A small contrastive image-text model, trained from scratch: text encoder norm rmsnorm, 101725 training examples.
Rows from block 2 of the image encoder, named by matrix and row number. Rows with one number belong to one channel. Each number is 128 + 32 x the weight over its row's rms, rounded and kept within 0 to 255. All counts start at 0. Numbers have three digits each.
# convs0: first 3x3 conv (encoder.blocks.2.convs.0.weight, 48x48x3x3), inputs 40-47, a 3x3 kernel for each
# convs1: second 3x3 conv (encoder.blocks.2.convs.1.weight, 48x48x3x3, transposed), outputs 40-47, a 3x3 kernel for each
convs0.0:128128128128128128128128128129128128052012027128101127128127127128128128128128129145177129127128128128128126208128117128128128125128128128128147117111046134128127129122088128255113118255128128128128128128128127128128
convs0.1:128150128127128175128199128128128128128128129128127128130134139128134138128129128127128129127128129128116129129120128128128118128128128124130129128133128128117129129128128130125127091131128128128128128128128128127128
convs0.2:128128128129128128128128128127127128128128128128128128128128128128129128128128128128136124128000124172130126128128124128127128129128128128128130128127122133128128134231000000250211255000184101125152214022128128157128
convs0.3:128128153128128128128128128128128128128128128128134128132130128137133128131130135128128128127126127128125128128128128129128128129128128128127130126129143122129128117128127128127127128129131128128128128128128128128127
convs0.7:128128128128130128128128128125127128128222131128128130129154127128128126128128128128128130135128130128128128128066128128125128128123125133128130129110129128135128129125121127128120122124116128129128128128128128128123
convs0.8:128128128128128128128128128128129129128129130128128128128121129128149128128128128129128127114088116128128125128128128127128128128111104128127063111126128127128128129000130198255128030000129128129130128128128129128128
convs0.9:128128128128128128128128128182140129129128131128128128128128128128128128128128128133132128128130128128128129126128128128128128128125128135127061128000160128132128120135172130035130128126127128164128128128128128128128
convs0.12:126128185128255127128126128128128128128128128128128128128128128128128128128128128133128132128128128130126128128126128127135128128127128139122134110156109128127129129129123123120128118129127128128128128128128128128128
convs0.14:128128128128128127128128128127128128127128128128128128128128129128128130127128128128141121128137128128128128128127130128128127126128127128128150128140129129133129127120127113126127128128128128128128128128128128128128
convs0.17:118128128128128124124128128128128134128128128128128128129129130128129128129128129129128127128128128128128128197136127128148143128128128128129129122128159129128128129129128128128127128129138129156138128128128128128125
convs0.18:128128129129129128128128128128128128128023128129128128128127119124128119128127128128128134055000128129098128127127128128127128128124126125126127126125128130128038118120128128120117166095128128184128128129161093129128
convs0.20:128128128128128128128128128128128128128128128120128128128128128125128128128129128130134128128184127117123124128124128128128118119125127121128118134123128126128129126000128255128000098250128128255128000162163112126128
convs0.24:128172128128227128128126127128129129168128128139128128129129128128128128128128128119128121128125105123118124128135127128113127128128106128127128164023157128143010128127128139127126117127123128128129127127128128127128
convs0.25:128128128128061128127128128128128128128128128128128129128128129127135127128128128128128128128128128117128128127128131127126128124128128110130100127128014129130120112129133128130128128128128128128128129123128128128128
convs0.27:128128128128128128128128129126126127122113109128125124123128128128126113128128128100127116124123115108120127130148138128127127128128128072128128110114110128129113128128127128129128143128127128130128141128128140148128
convs0.28:128128128129128128128128081128128129128128133128128129129128128178132128127127124083128131127129134123128131122137128123128126127130129137128126169128128151128129129166138128128128133124131128128129128154146128201135
convs0.29:128128128128128128128128128128125127127125125127125126128128128128128127128128128107117143127116132128123129135128128132134129132142132125138129129130126128128128133129132126128128129129143128128128128128128128128126
convs0.30:128142122103128255166127128137130128128128128128127128128127128127091129127163128128128128128127129124127126122128127127118126128128128124127051132195099105078255124117140107128125128123113128128128128128128128124128
convs0.31:128128128129128128128128128129130130128131130128128128127128136128128128107111128124127128128129128128097104127128128102126082126127047126126127128128123130128129230128133129128128127055123128128128128128129128128128
convs0.37:128128128128128128128128128128128129128128129128126128128132128128128128128128128123121128128128129127128118129128128129128128130128128129128130128120132129129128129158038083255000128237000121128128124128128128126128
convs0.39:128128128128128128142128128128128128128128128128128128127128131129128129000131132128128128129128128128131130125128128126124128128128128120129129127200127130128129128128128126131128128128129128128128122128128128127128
convs0.41:128128128128128128128128128130129128130128129128128129128084130131131131203128128130127127129130128129129128127128128126128134128128131129118083120000121127127128128128128168128127126127160128126127128128128129128128
convs0.44:125128128128121110128128128130128128128128129129128129128108128129133128127053128128129132127129138127126128127130128127115128126128129128122128128127156120111054129158122114028122129146128123128128123123128128128128
convs0.46:127128128128128128129128128128127128128128128128129128127126126126117123119100128128125109110127128127128128128128128128128126128128122122128131128131174128134050104202126181113033127025147128129128128128128128128128
convs0.47:128128128128128129128128128128128128127125128126116127128128128127127127127127128128127124126128127125128123128121104129128128128128126121112128123128129118130127089107125097154127128254128128128128128128128128128128
convs1.0:155134132152136128150187147127123125155134085128221127124119157128128128137123128128142151128126131072124129126128128127133129127246164127128136156126128138148195129126127129133135119129128128124128128128125113128107
convs1.1:111038129108000000139000020124128120116126128113129089123129177128121177134129048126128193129121153103128125125118110115121130078126128098129130135121136115121100128130159122126128124138132128128128125146126142128127
convs1.2:123124127128098117128126109137128131208147120130137130129130128127131132112128128129174171125128128116113098131128123126117129113128129128128121077123128125073124126135176255229131235227128128124090118071061065021057
convs1.3:255128127000128170126134130134128134104079131085119128255228132098126128125129132128128128128128128120129129130130125128183129129144128128128145132134158129131137137128126128128110128128127127128128128143128118128128
convs1.7:121124127128148131181157128047127128128130217144210146115017112121132128119167224108043127123127098125128090119128090129127128130131128126131133125128128112128125128129128128129128121115125126125128145130154139129133
convs1.8:126128135128126128149150125184138130135128120166128128127108132107071111130086114129128150147129126157128124128122203059128255130128146135138129132128145164178128126125128129110126131220123054104123111127127109079126
convs1.9:137136185128127143127114128136148131118148166123128128138122126126051119158131127128138128133128172126128126131104127137140128128134194141124153134129137131128128129128133128135136140138128105118128131134144130104126
convs1.12:058041095012000010007000083137143118128126127124120116169133129162115128154150159131128103126134118111124123135129046161171120123128117101124128101129148001117126130147127128141130129132129129140127126129132128126151
convs1.14:128162135153160137166184165132124134070045126119116145133131146127118130129116128155130125128139132104103147127052017138131093236135129131132127232132117127122134130130128128147129128141128124131135127132137137128134
convs1.17:130120115128142133135127128128128127127128128117089025129128130128146163128132132129121115131128128128134136128128123128064077129128083047121134127128122108124159125126116123131141129124127126116128128127123128129159
convs1.18:140122153128129133155180158127133125160139128134110128127127131116126128131126125127128129130000000134122106128105113129117114132135128127255130128141141128136131129128171131093128164129130141129145146194223153133130
convs1.20:131132137134129138130142128141128129128131129140114129125205182055096136107127128128127133128127084109132103127088154126127178157166128135137127128137132160125122127114126128143096123128121044127126126117128131128050
convs1.24:122000123086134068110078114147128128128129129127105111156129126141171114125131126152143128146146122120129128145170056170197128135128124126128131125132172123100128128163129123139143123129130127126131126127128128125137
convs1.25:130128130156225149164139131129139128122111127129112129151139150130084129128090129128128128150137128129128133129058024148128088215128129138135128135128127142129122132131129128128126127129134132151128130141128134129138
convs1.27:127127128128128127138142128122128117123118108125125126129155128141151128129129128128128129189131128190179139128140128125128128127124121129128112128128128132130117128124129130128120128128129247172202129133142161128156
convs1.28:032128130130125153128127127131126135131127125135128111137134255157156167153158131125135161130128128131127105118128128131161128127183128129116131127127133116128128127128131130127130130128126128128136128127131127126128
convs1.29:128135116129255128129128128128142128136171128124129145134124128128128138128150223127097086127126107128128127127117127125102127124124127128151129129128127128128136128120127128128112127107128126128128128128128128155127
convs1.30:130080124000000079128000033139140129151128129110129127150114041139125052123111128133136125133128123116114129153196119152180128012109125116135128136133124125149132128159132136136133138130138125138128128122129117128120
convs1.31:128144153193128134203172196161146147169143130217185127125127125118105128111124122127128131128034125146130128123132134128128255129185255128130124123119123156129121128140126120018113117122110127128128129128128132086122
convs1.37:128133128128194128162123113130134160124128154114131196151155151126120129125082128128121122126076122128128129123000070131138128227128198134148129173128141128172130130096134164129134130124133128126141043108128099114075
convs1.39:128000087118017000140132121124142128116128128092128129131128133199128128161165183104110125097128127088094108126127116128130136120128132169168116140135124128128131127129151131126131127128130128132131128123195120129128
convs1.41:128132128116145129129128128128126128138131128130128129119113255124097108127053119136121112138128128136133157132112126130128124128128125129129136142132128130165126093088128127080115127125110126120125128131128128128128
convs1.44:120164151130133130136133125125131128115129119123124128133117073070000000080000112130133130121128133137127131086119138095143132000128129151165126135138158189129137128135128128165125128190128129130131124128130129122129
convs1.46:126100135088076128142131102128143201119126134128115128204128114120128127128128123125142126128124089123102116129144116141229128127128134128104121118160077108123093127136133133137182133124170129172125132113135123077128
convs1.47:129129134132139127128132128126128132138129128128120127109142138128134130122129113130129109129128129145158131128170172101128118103128113128131126129136128133140130129128141128143136114128119141126131128071130138129129