Weights of a small contrastive image-text model: 4.69M parameters.
Rows from block 8 of the image encoder, named by matrix and row number. Rows with one number belong to one channel. Each number is 128 + 24 x the weight over its row's rms, rounded and kept within 0 to 255. All counts start at 0. Numbers have three digits each. After the name is the row's rms in percent of the matrix's.
# convs0: first 3x3 conv (encoder.blocks.8.convs.0.weight, 80x80x3x3), inputs 18-26, a 3x3 kernel for each
# convs1: second 3x3 conv (encoder.blocks.8.convs.1.weight, 80x80x3x3, transposed), outputs 18-26, a 3x3 kernel for each
convs0.0 172:109128128128128128130128128128128128128128128128128128127126128128128127114128127128128128063125128128128128128128128128128128128128128128128128128129129128128128128127128128128128128128128128128129128128128128128128128128128128135128130130083
convs1.0 167:128129128131128140126123128127128128128128106118129120126128126142066123132123128124115101123118123126128128125128136128234128127157123082128151111128152131130128128119133125109048128117107128132128141191158139138128127129129127121047139129128
convs0.2 163:122094112128128127128128119128128128128128128128128128135138133128128129128120035136129128128128128128128128128128128128128128128128128126128117129139134129132131128128129128130129128128129128128128128128128128128128128127127129128120136128119
convs1.2 158:129128129127128124128107112129131129127165133123128133135128128128123128172127128129128037128127129129130130131135117126123119127128123127132135126085116131127135145130138163129128126150125128128129126124121129128110125128124115129118119131128
convs0.3 127:127120119128119113128128127128128128128128128128128128128126127128125123128125127129129128129128128130128128128128128128128128128128128128128128131128133131128128125125128127128128128128128128128128128128128128128128135125127126126128126127128
convs1.3 165:125081126070052121022072052130128128128126128128109128130089128129126119128128128128128126129130130128129128128133126128128127141135128129134134131132128128128127128128124127128127128127091128131128128129130128128228128128128142151128168184140
convs0.6 126:000127127128158172127127202128128128128128128127127128127129129128135133128129130128128129130134130129128127128128128128128128128128128128133128128130127127128125128131133128131134130131130128128134128128128128129130113129129131130132128130130
convs1.6 118:128128129121127128115106128128128141130130132130138131128122128126115125128135127132129128129134128132128131190129137147128128136128125164128124128127126111124127126122128129199135143168131128127128133128128131130135133130157066139141103127133
convs0.10 148:128129129125128128124126002128128128128128128128128128161128128170128128121126128159139132129129128128129128128128128128128128128128128128128128119091123128123128131129179128128128128128128129128128128128128128128128129128128128127126128128121
convs1.10 200:128128128112121126127125128143170156128128150172179151128129128128127129129128126128126146114128127123124126128131128135132130128132136151134132255128145116128126125127128124122128220125127128128125128128128103062073151129129128128129128143146
convs0.12 143:128122000128128129168131128128128128128128128128128128128128088130128128128128128136096000138133135152194176128128128128128128128128128128128115128129128128123127127128128128128128129131130128128128128128128128128128134128128134130141128115130
convs1.12 073:128128128128128128123125119128125128131129177131143129114126129128118120120114128127123128127128128127117118114126128097122106126128121130140130128128128131127128125052113142129131126128128128128125128127128128128128120128128126127120117123109
convs0.15 195:127128128126065128119116083128128128128128128128128128128128117127128127128128128128132133128128127000128128127128128128128128128128128129129128130130128130131128128128124128128128128128128123128156120128127128128128128119127128128128129128126
convs1.15 251:129151156129155177128127131128129122135128129126130128128128130129121136156131118128136128129125128128128138128124128134128140146130130144128134134129109127128121140128157128152255108105128128128124128127104128128144128128126127068128119127132
convs0.19 173:128128127194255255128196147128128128128130129131134132133128128132128128128131128128128128128128128130132128128128128128128128128128128129128128130128128224149188128128128128128128128128125128128128128128128128128128131130132128133128129155141
convs1.19 161:064030128000001070128128126156141165224206204139195134133140157128159129156170128107124127126128137129130137128128128128128127139129129112126000115128091090046067128128160128128172128140173130142128138140129115128128139137136146129129126125124
convs0.25 183:128128128131129129131129128128128128128128128128128128118060121128128128129128131128128128128128129128128128128128128128128128128128128163215161126122118126033127128128128128128128128125128124122125128128128128128128114128119111128129110128128
convs1.25 210:127098127129105126129126134128128128127113104132129132131255128140128128125126142131128128163127128115125155104091119128121125128127127128137182133156135169148129130127092128134112127124128128255135128145142129129170132129131128128127129127124
convs0.26 132:125125126128128128129128128128128128128128128128128128130129129128123128127128129110128128128128081128128128129128128128128128128128128120128127129128128129128128128128128128128128128114128128059098128117128093128128136255129130163128124128127
convs1.26 184:130129128128127123129122119129126129129133129130133128127132140116102131128100088114119123127126125128125128129128128128177150174255122104128138128128127128143129128129118197190128255169192122126128123128127127127131128181233128129132127121128
convs0.28 144:128128124128121121128128128128128096128128128128128128128130129128132128128129128128128129128169170128255178128128128128128128128128128125128129125123128128128127128128128128128128128128128128128128128078128127096128128129131126128128117126128
convs1.28 205:126121123133129128138129139134128128128255128143128128128110128126115120129128129108077091103123128128128128130094104128123125128123114105137128119136128125133136129115127130123100145128111128128147128105126130086118118128138128114128128124128
convs0.31 158:128128129130128128129129129128128128128128128128128128127128128129126127133102125128128128128128128124128072128128128128128128129128128130130128128128127129128127128128128128128128128128127128128128129129129128128128127128131144131137131128126
convs1.31 196:129125128129126124129125129129121107089079109128122127021064126128132128162133129201187135129126127128138124131132128131152134126117016133127119126125126128110108128127128129128126128130128135131128135134129129128130190139128135127117129128107
convs0.34 154:128128128124125126125126127128128128128128128128128128128128129128128133128128131128128128128128128128128128128128128128128128128128128128130129144131128130136128128128128129128128128128128128128128130162217129132255128131129128128127134127125
convs1.34 232:130175128128159134128128142128128119128123067128118069128127083128119048126110127136128114127122125128128129124128129123129136083105128135133128129128136120090129123129175128128128127128103147235135114176129126138131125251121126147128125128138
convs0.43 127:129129138134146133129142139128128128128128128127128128125125125127104128121118103126107122127128128128126128128128128128128128128128128128128132128000129128127128128128128128128128128128128127128128128128120128128127128128128130125128128127128
convs1.43 160:128128128128128129128128127128176215128147161128130200125127125000117110096059128123128128124124104118124121133129131141126128128117116128127125127125123127127125130125127130129128128128133127125128124115115127126128134133165127128128125128128
convs0.46 185:126126115129125128136130129128128128128128128128128128128128127128117126129128128129128128128128128129129128128128128128128128128128128128128128134131128128128128128127128128128129128128128128128128128128128128128128156142122129127126130128129
convs1.46 159:126127128128125128144128131137129128129129130128146128064128128118129135126128130127140116143143139130162164128130126132130132128121126127155136117129128126128129128129157129111128175128128064127138121135138121092127128074084120089128129128130
convs0.47 069:129154128130159125128142127128127124128126125127125126164139128131131128128130124129255130128255142128133141128128128128129128128128126079121116127123140128087128125126128128127128129128135128102114128100120128121128154127070151104099015121116
convs1.47 007:128128128127128128128128128130128126128128122128128128128142132128140128128128133128127128128128128128128129128128128125128129128133132128128128127128128128150141128128128128128128128129128128128128128127128128128128128128128128127128128127128
convs0.49 123:153141130134131130128040126128128127128128128128128128118128128127125128128130131128130130128128128128132128128128127128128128128128128084030128210129129127143131128128129128128128128128128128128128128128128128128128119112115130130128128134128
convs1.49 095:130153129128124129128129136128134141132130131204171128132133132121128127129134210128147127127123128092124118148128128130128128135122124134130127128128121155139128125128130122114129128106127125125129123119126128128128127128128124125127128128128
convs0.50 119:127125128128128129125127126128128128128128128128128128129129128128124124126125128127123126182142184128128128128128128128128128128128128129130128128129128115127128128128129121125128119128128127128127128128128186130128128140130131128128128128128
convs1.50 189:127127126128113128136153132160140128130130128132133173125128128133129129122133126128128126033035031114112120144134129128131128130132128130126119207128108150120102128128054162040019114125131128114128129107079128128129126127128128120127127128128
convs0.52 130:128127113128127128128128128128128128128128128128128128128128125130133126130128128128128128128126127128126128128128128128128128128128127133131128131157128130128128128128130128128128128128128200255128255137128122128128127110126136126132128108129
convs1.52 182:128141128127128132128128124127123115115047063133080128128129097125110113128124133129128128128127127123130128123125109126128091132128085136129146128124155137125127129119165123127133128128128111132140098128145135126144131122126168128110210124114
convs0.56 215:122115088120127128082128128127128128128128128128128128126127128128201127150148127127121128122105128126108128128128128128128128128128128127155129133140150128129139129128128128128128128128128128128126128113083127121125122126125129120143134127157
convs1.56 108:134134084128128127151127135180124138134137141116128127116161127116120130128128128127143130120128122129134132127128127129129132131159128042129084124118134128126126128154191129149146124173137105116128114131117128134128127127113127127125130164122
convs0.60 184:128128128128128128128128128128128128128129128128128128128135146122128195087106128128129133128128128128128128128128128128128128128128128128128047138128117141177125128128128128128128129128128127128149128128255128127127122129156115123128119105121
convs1.60 199:127127112129127128129127129128128130128115128145127129128164129127158135130127121134128128129123129129127128140131120128128118128130116128160128129125108119082126128128083129136118129128123091128125127144117154128128000000128000048132115085130
convs0.64 162:127125127128128128128128128128128128128128128128128128128128128128129129128168134128128128131128128129128128128128128128128128128128128121128129094255192000249142128128128128128128127128128127128128128128128128128128121126126092128128116128128
convs1.64 182:134153128204148060163128114128127122127130128114097129128128150141088132130128122131129128128131130126133163128134128128128128130140141183068128166110093074126108134128127133153140128127131038128126130128140187140139130129130227198136221225129
convs0.65 190:128121124128128128128128135128128128128128128129128128050255128079255136119085030128128128126128128128128128128128128128128128128128128128131131128128128120120121126128128128128128128129128128128128127128128128127127022255131000255255128000000
convs1.65 271:132126127128128130123104120130130136129000000089000000126060106054000050093029121158155131138128128137124120128129127143128131128131128127116133128129176149153140129156128129126135129125127128128127126126116128126118214128128072000131144037158
convs0.77 195:103127127024125127128118125128128128128128128128127128129128134128128123128079128128128128128128128128128128128128128128128128128128128128128129128127121128128205128128128128128128128128128128128131128128137128128128152130130128128128131128128
convs1.77 171:127134139132128156141126127130159181149148131128112099121106106124090104132124127129128117128144112146143128132073000132120107144138140060131139128074126132128127140153149157127129129145094123096122124127083116120116132127177124137157066125128
convs0.78 110:128128127128083128128128129128128128128128128128128128125128128125129130128128130128128127128127126128126126128128128128128128128128128127129188127129253127127127131128128140128128133128128128128128128128128128128129118129119128130129129130130
convs1.78 210:160124127130126103130127077128128130116128128108024128178135128127127132125124147129114125128105122130110127127143137137153131154168128102129127117127128126125126120127130095115140126127150131162127129127142128128129132108118172131127218131104