config = dict(
    model='contrastive image-text model',
    dataset='photos with spoken descriptions (Open Images, Localized Narratives)',
    train_examples=101725,
    image_size=64,
    crop_scale_min=1,
    horizontal_flip=True,
    translate=0.12,
    tokenizer='word',
    vocab_size=4585,
    loss='softmax',
    embed_dim=256,
    encoder_arch='preact_resnet',
    encoder_norm='groupnorm',
    encoder_activation='hardswish',
    encoder_weight_standardization=False,
    encoder_depths=[4, 7, 4],
    encoder_kernel_size=3,
    encoder_stem='single',
    encoder_avg_pool_shortcut=False,
    encoder_dropout=0.05,
    encoder_widths=[48, 80, 144],
    text_encoder_causal=False,
    text_encoder_width=128,
    text_encoder_layers=10,
    text_encoder_norm='rmsnorm',
    text_encoder_norm_position='pre',
    text_encoder_activation='swiglu',
    text_encoder_mlp_ratio=2,
    text_encoder_head_dim=64,
    text_encoder_fused_qkv=False,
    text_encoder_bias='none',
    text_encoder_qk_norm=False,
    text_encoder_layer_scale_init=0.1,
    text_encoder_parallel_block=False,
    text_encoder_inner_norm=False,
    text_encoder_positions='learned',
    init='kaiming_normal',
    residual_init='zero_last',
    optimizer='muon',
    muon_scale='original',
    learning_rate=0.024,
    momentum=0.95,
    nesterov=True,
    orthogonalizer='newton_schulz_5',
    adamw_lr_other_params=0.0014,
    l1_shrink=0.01,
    cautious_weight_decay=True,
    ema_decay=0.99,
    max_steps=8100,
    batch_size=256,
    epochs=20.4,
    lr_schedule='cosine',
    final_lr_fraction=0,
    warmup_steps=400,
    weight_decay=0.01,
    adamw_weight_decay_other_params=0,
)
Rows from block 5 of the image encoder of a small contrastive image-text model, named by matrix and row number. Rows with one number belong to one channel. Each number is 200 + 20 x the weight over its row's rms, rounded and kept within 0 to 999. All counts start at 0.
After each channel's rows are labels from the 100 images, of 14848, where the channel reaches its highest value: "responds to" is what is common among them. Only what is clearly more common there than usual is listed. The data: photos with spoken descriptions (Open Images, Localized Narratives).
# convs0: first 3x3 conv (encoder.blocks.5.convs.0.weight, 80x80x3x3, each kernel summed), inputs 0-79
# convs1: second 3x3 conv (encoder.blocks.5.convs.1.weight, 80x80x3x3, transposed, each kernel summed), outputs 0-79

convs0.68,200,198,176,202,183,193,200,200,152,200,199,201,191,199,200,188,200,162,200,200,200,181,200,202,200,200,204,200,189,168,181,168,200,201,200,200,195,200,114,200,200,200,149,206,202,196,202,200,200,201,195,274,225,200,143,200,200,203,203,200,166,201,192,200,181,200,200,200,200,208,200,200,199,200,189,201,148,200,202,200
convs1.68,198,200,183,243,216,214,205,185,223,202,188,203,204,209,192,205,157,210,201,210,204,206,202,197,203,152,201,194,194,228,187,190,198,199,188,202,196,207,196,152,208,196,198,211,228,193,229,201,197,197,232,206,212,191,192,149,199,217,196,145,207,203,169,207,200,208,234,201,232,240,204,133,176,219,185,199,189,199,194,185
responds to: text has "sky"

convs0.24,200,195,204,203,190,181,200,200,226,200,201,200,199,200,200,196,200,118,198,200,225,202,200,187,200,199,199,200,180,196,172,143,200,200,201,200,209,200,274,200,205,200,199,195,219,162,205,220,200,200,172,202,208,200,139,195,200,198,246,200,193,202,200,200,203,200,200,200,200,199,201,200,188,200,252,200,166,202,180,200
convs1.24,195,202,196,195,200,176,201,185,195,140,217,199,205,202,266,203,201,200,201,200,200,202,200,201,199,190,197,206,202,191,198,196,177,196,200,198,216,194,206,201,204,200,201,198,195,211,202,221,202,199,200,194,194,199,214,199,199,199,203,202,200,198,201,200,207,212,180,200,192,202,211,198,200,199,201,199,59,195,203,200
responds to: text has "sky"; text has "trees"; text has "bottom"

convs0.67,200,200,202,200,192,205,200,200,200,200,200,200,202,221,200,204,200,207,200,200,192,201,200,218,207,200,205,200,207,200,230,181,200,200,200,200,217,200,196,200,200,200,177,197,200,141,210,201,200,200,200,199,177,200,195,201,200,200,201,200,203,211,185,200,197,200,200,200,200,200,201,200,206,200,57,200,209,199,261,200
convs1.67,186,203,202,186,104,173,209,187,185,192,209,200,173,203,199,196,194,218,213,204,208,207,192,196,195,197,198,186,198,192,197,200,241,204,199,208,178,198,202,196,199,203,203,204,206,190,194,201,170,202,146,187,199,200,204,201,212,180,198,238,195,218,240,177,192,175,197,157,197,132,197,208,197,212,202,190,206,196,180,221
responds to: text has "water"

convs0.1,200,191,199,200,197,198,200,200,197,200,202,200,200,207,200,216,200,142,198,200,133,247,200,176,200,201,199,200,196,235,202,173,200,200,200,200,220,200,198,200,200,200,204,210,200,159,202,207,200,200,197,201,208,200,200,204,200,200,207,200,186,222,199,201,284,200,200,200,200,199,199,200,200,200,203,200,106,202,209,200
convs1.1,191,241,181,190,186,203,200,184,197,202,217,211,235,201,206,210,212,197,229,240,171,206,194,199,181,184,193,193,176,193,197,224,223,190,198,199,181,212,206,199,214,257,207,248,191,201,228,210,217,184,183,207,219,195,183,185,194,200,209,201,228,206,195,166,172,209,206,192,188,200,215,200,186,200,213,192,165,191,130,248
responds to: text has "sky"

convs0.72,200,199,214,187,201,168,200,200,179,200,212,200,209,202,200,213,200,205,200,200,187,204,200,202,200,206,194,200,271,199,175,198,200,200,200,200,207,200,213,200,200,200,181,203,200,189,249,176,200,220,200,172,145,200,204,200,200,207,239,200,201,223,165,200,220,200,200,200,200,198,199,200,200,200,90,200,199,194,201,200
convs1.72,200,213,162,186,202,200,195,198,194,211,279,176,193,147,212,182,196,219,194,209,196,210,225,196,197,202,172,200,184,179,196,205,231,206,197,261,209,200,223,211,216,223,191,213,218,190,170,207,200,196,217,201,198,214,195,202,195,201,229,194,153,199,249,198,198,198,212,213,203,198,204,199,198,234,227,199,201,169,202,208
responds to: text has "sky"; text has "bottom"

convs0.16,200,199,194,204,202,200,200,200,231,200,200,200,212,168,200,210,200,182,198,200,201,159,200,176,200,196,179,200,215,181,187,186,200,228,200,200,202,200,203,200,201,200,184,199,272,195,198,200,200,200,202,200,171,200,246,202,200,200,200,200,301,191,180,200,178,200,200,200,200,198,200,200,199,200,183,260,180,217,170,200
convs1.16,200,167,220,232,200,223,189,218,194,192,192,202,196,198,202,207,177,192,201,77,201,199,184,183,213,210,188,204,200,206,219,217,195,181,190,197,205,199,210,205,198,194,225,159,162,218,199,205,200,197,192,195,195,201,205,198,200,199,202,201,181,204,215,226,222,206,189,212,208,172,199,167,206,219,203,167,203,204,185,192
responds to: text has "wall"; text has "wearing"; text has "man"

convs0.35,200,188,221,203,203,199,200,200,208,204,200,201,202,204,200,205,200,186,200,200,231,173,200,197,200,200,204,200,193,200,209,197,200,206,200,200,200,235,267,200,200,200,103,203,179,228,220,200,200,200,198,200,193,200,252,197,200,201,200,200,204,213,209,203,175,200,201,200,200,200,200,200,200,200,208,200,288,195,171,200
convs1.35,216,132,222,193,205,206,199,214,194,206,205,185,203,242,195,192,188,205,188,179,198,189,197,190,212,196,173,198,205,179,215,208,196,178,199,204,198,217,197,208,205,203,231,178,215,201,203,171,226,237,220,226,195,218,217,165,185,207,218,197,219,196,238,212,208,207,184,205,180,208,186,227,201,191,202,119,171,208,191,167
responds to: text has "wearing"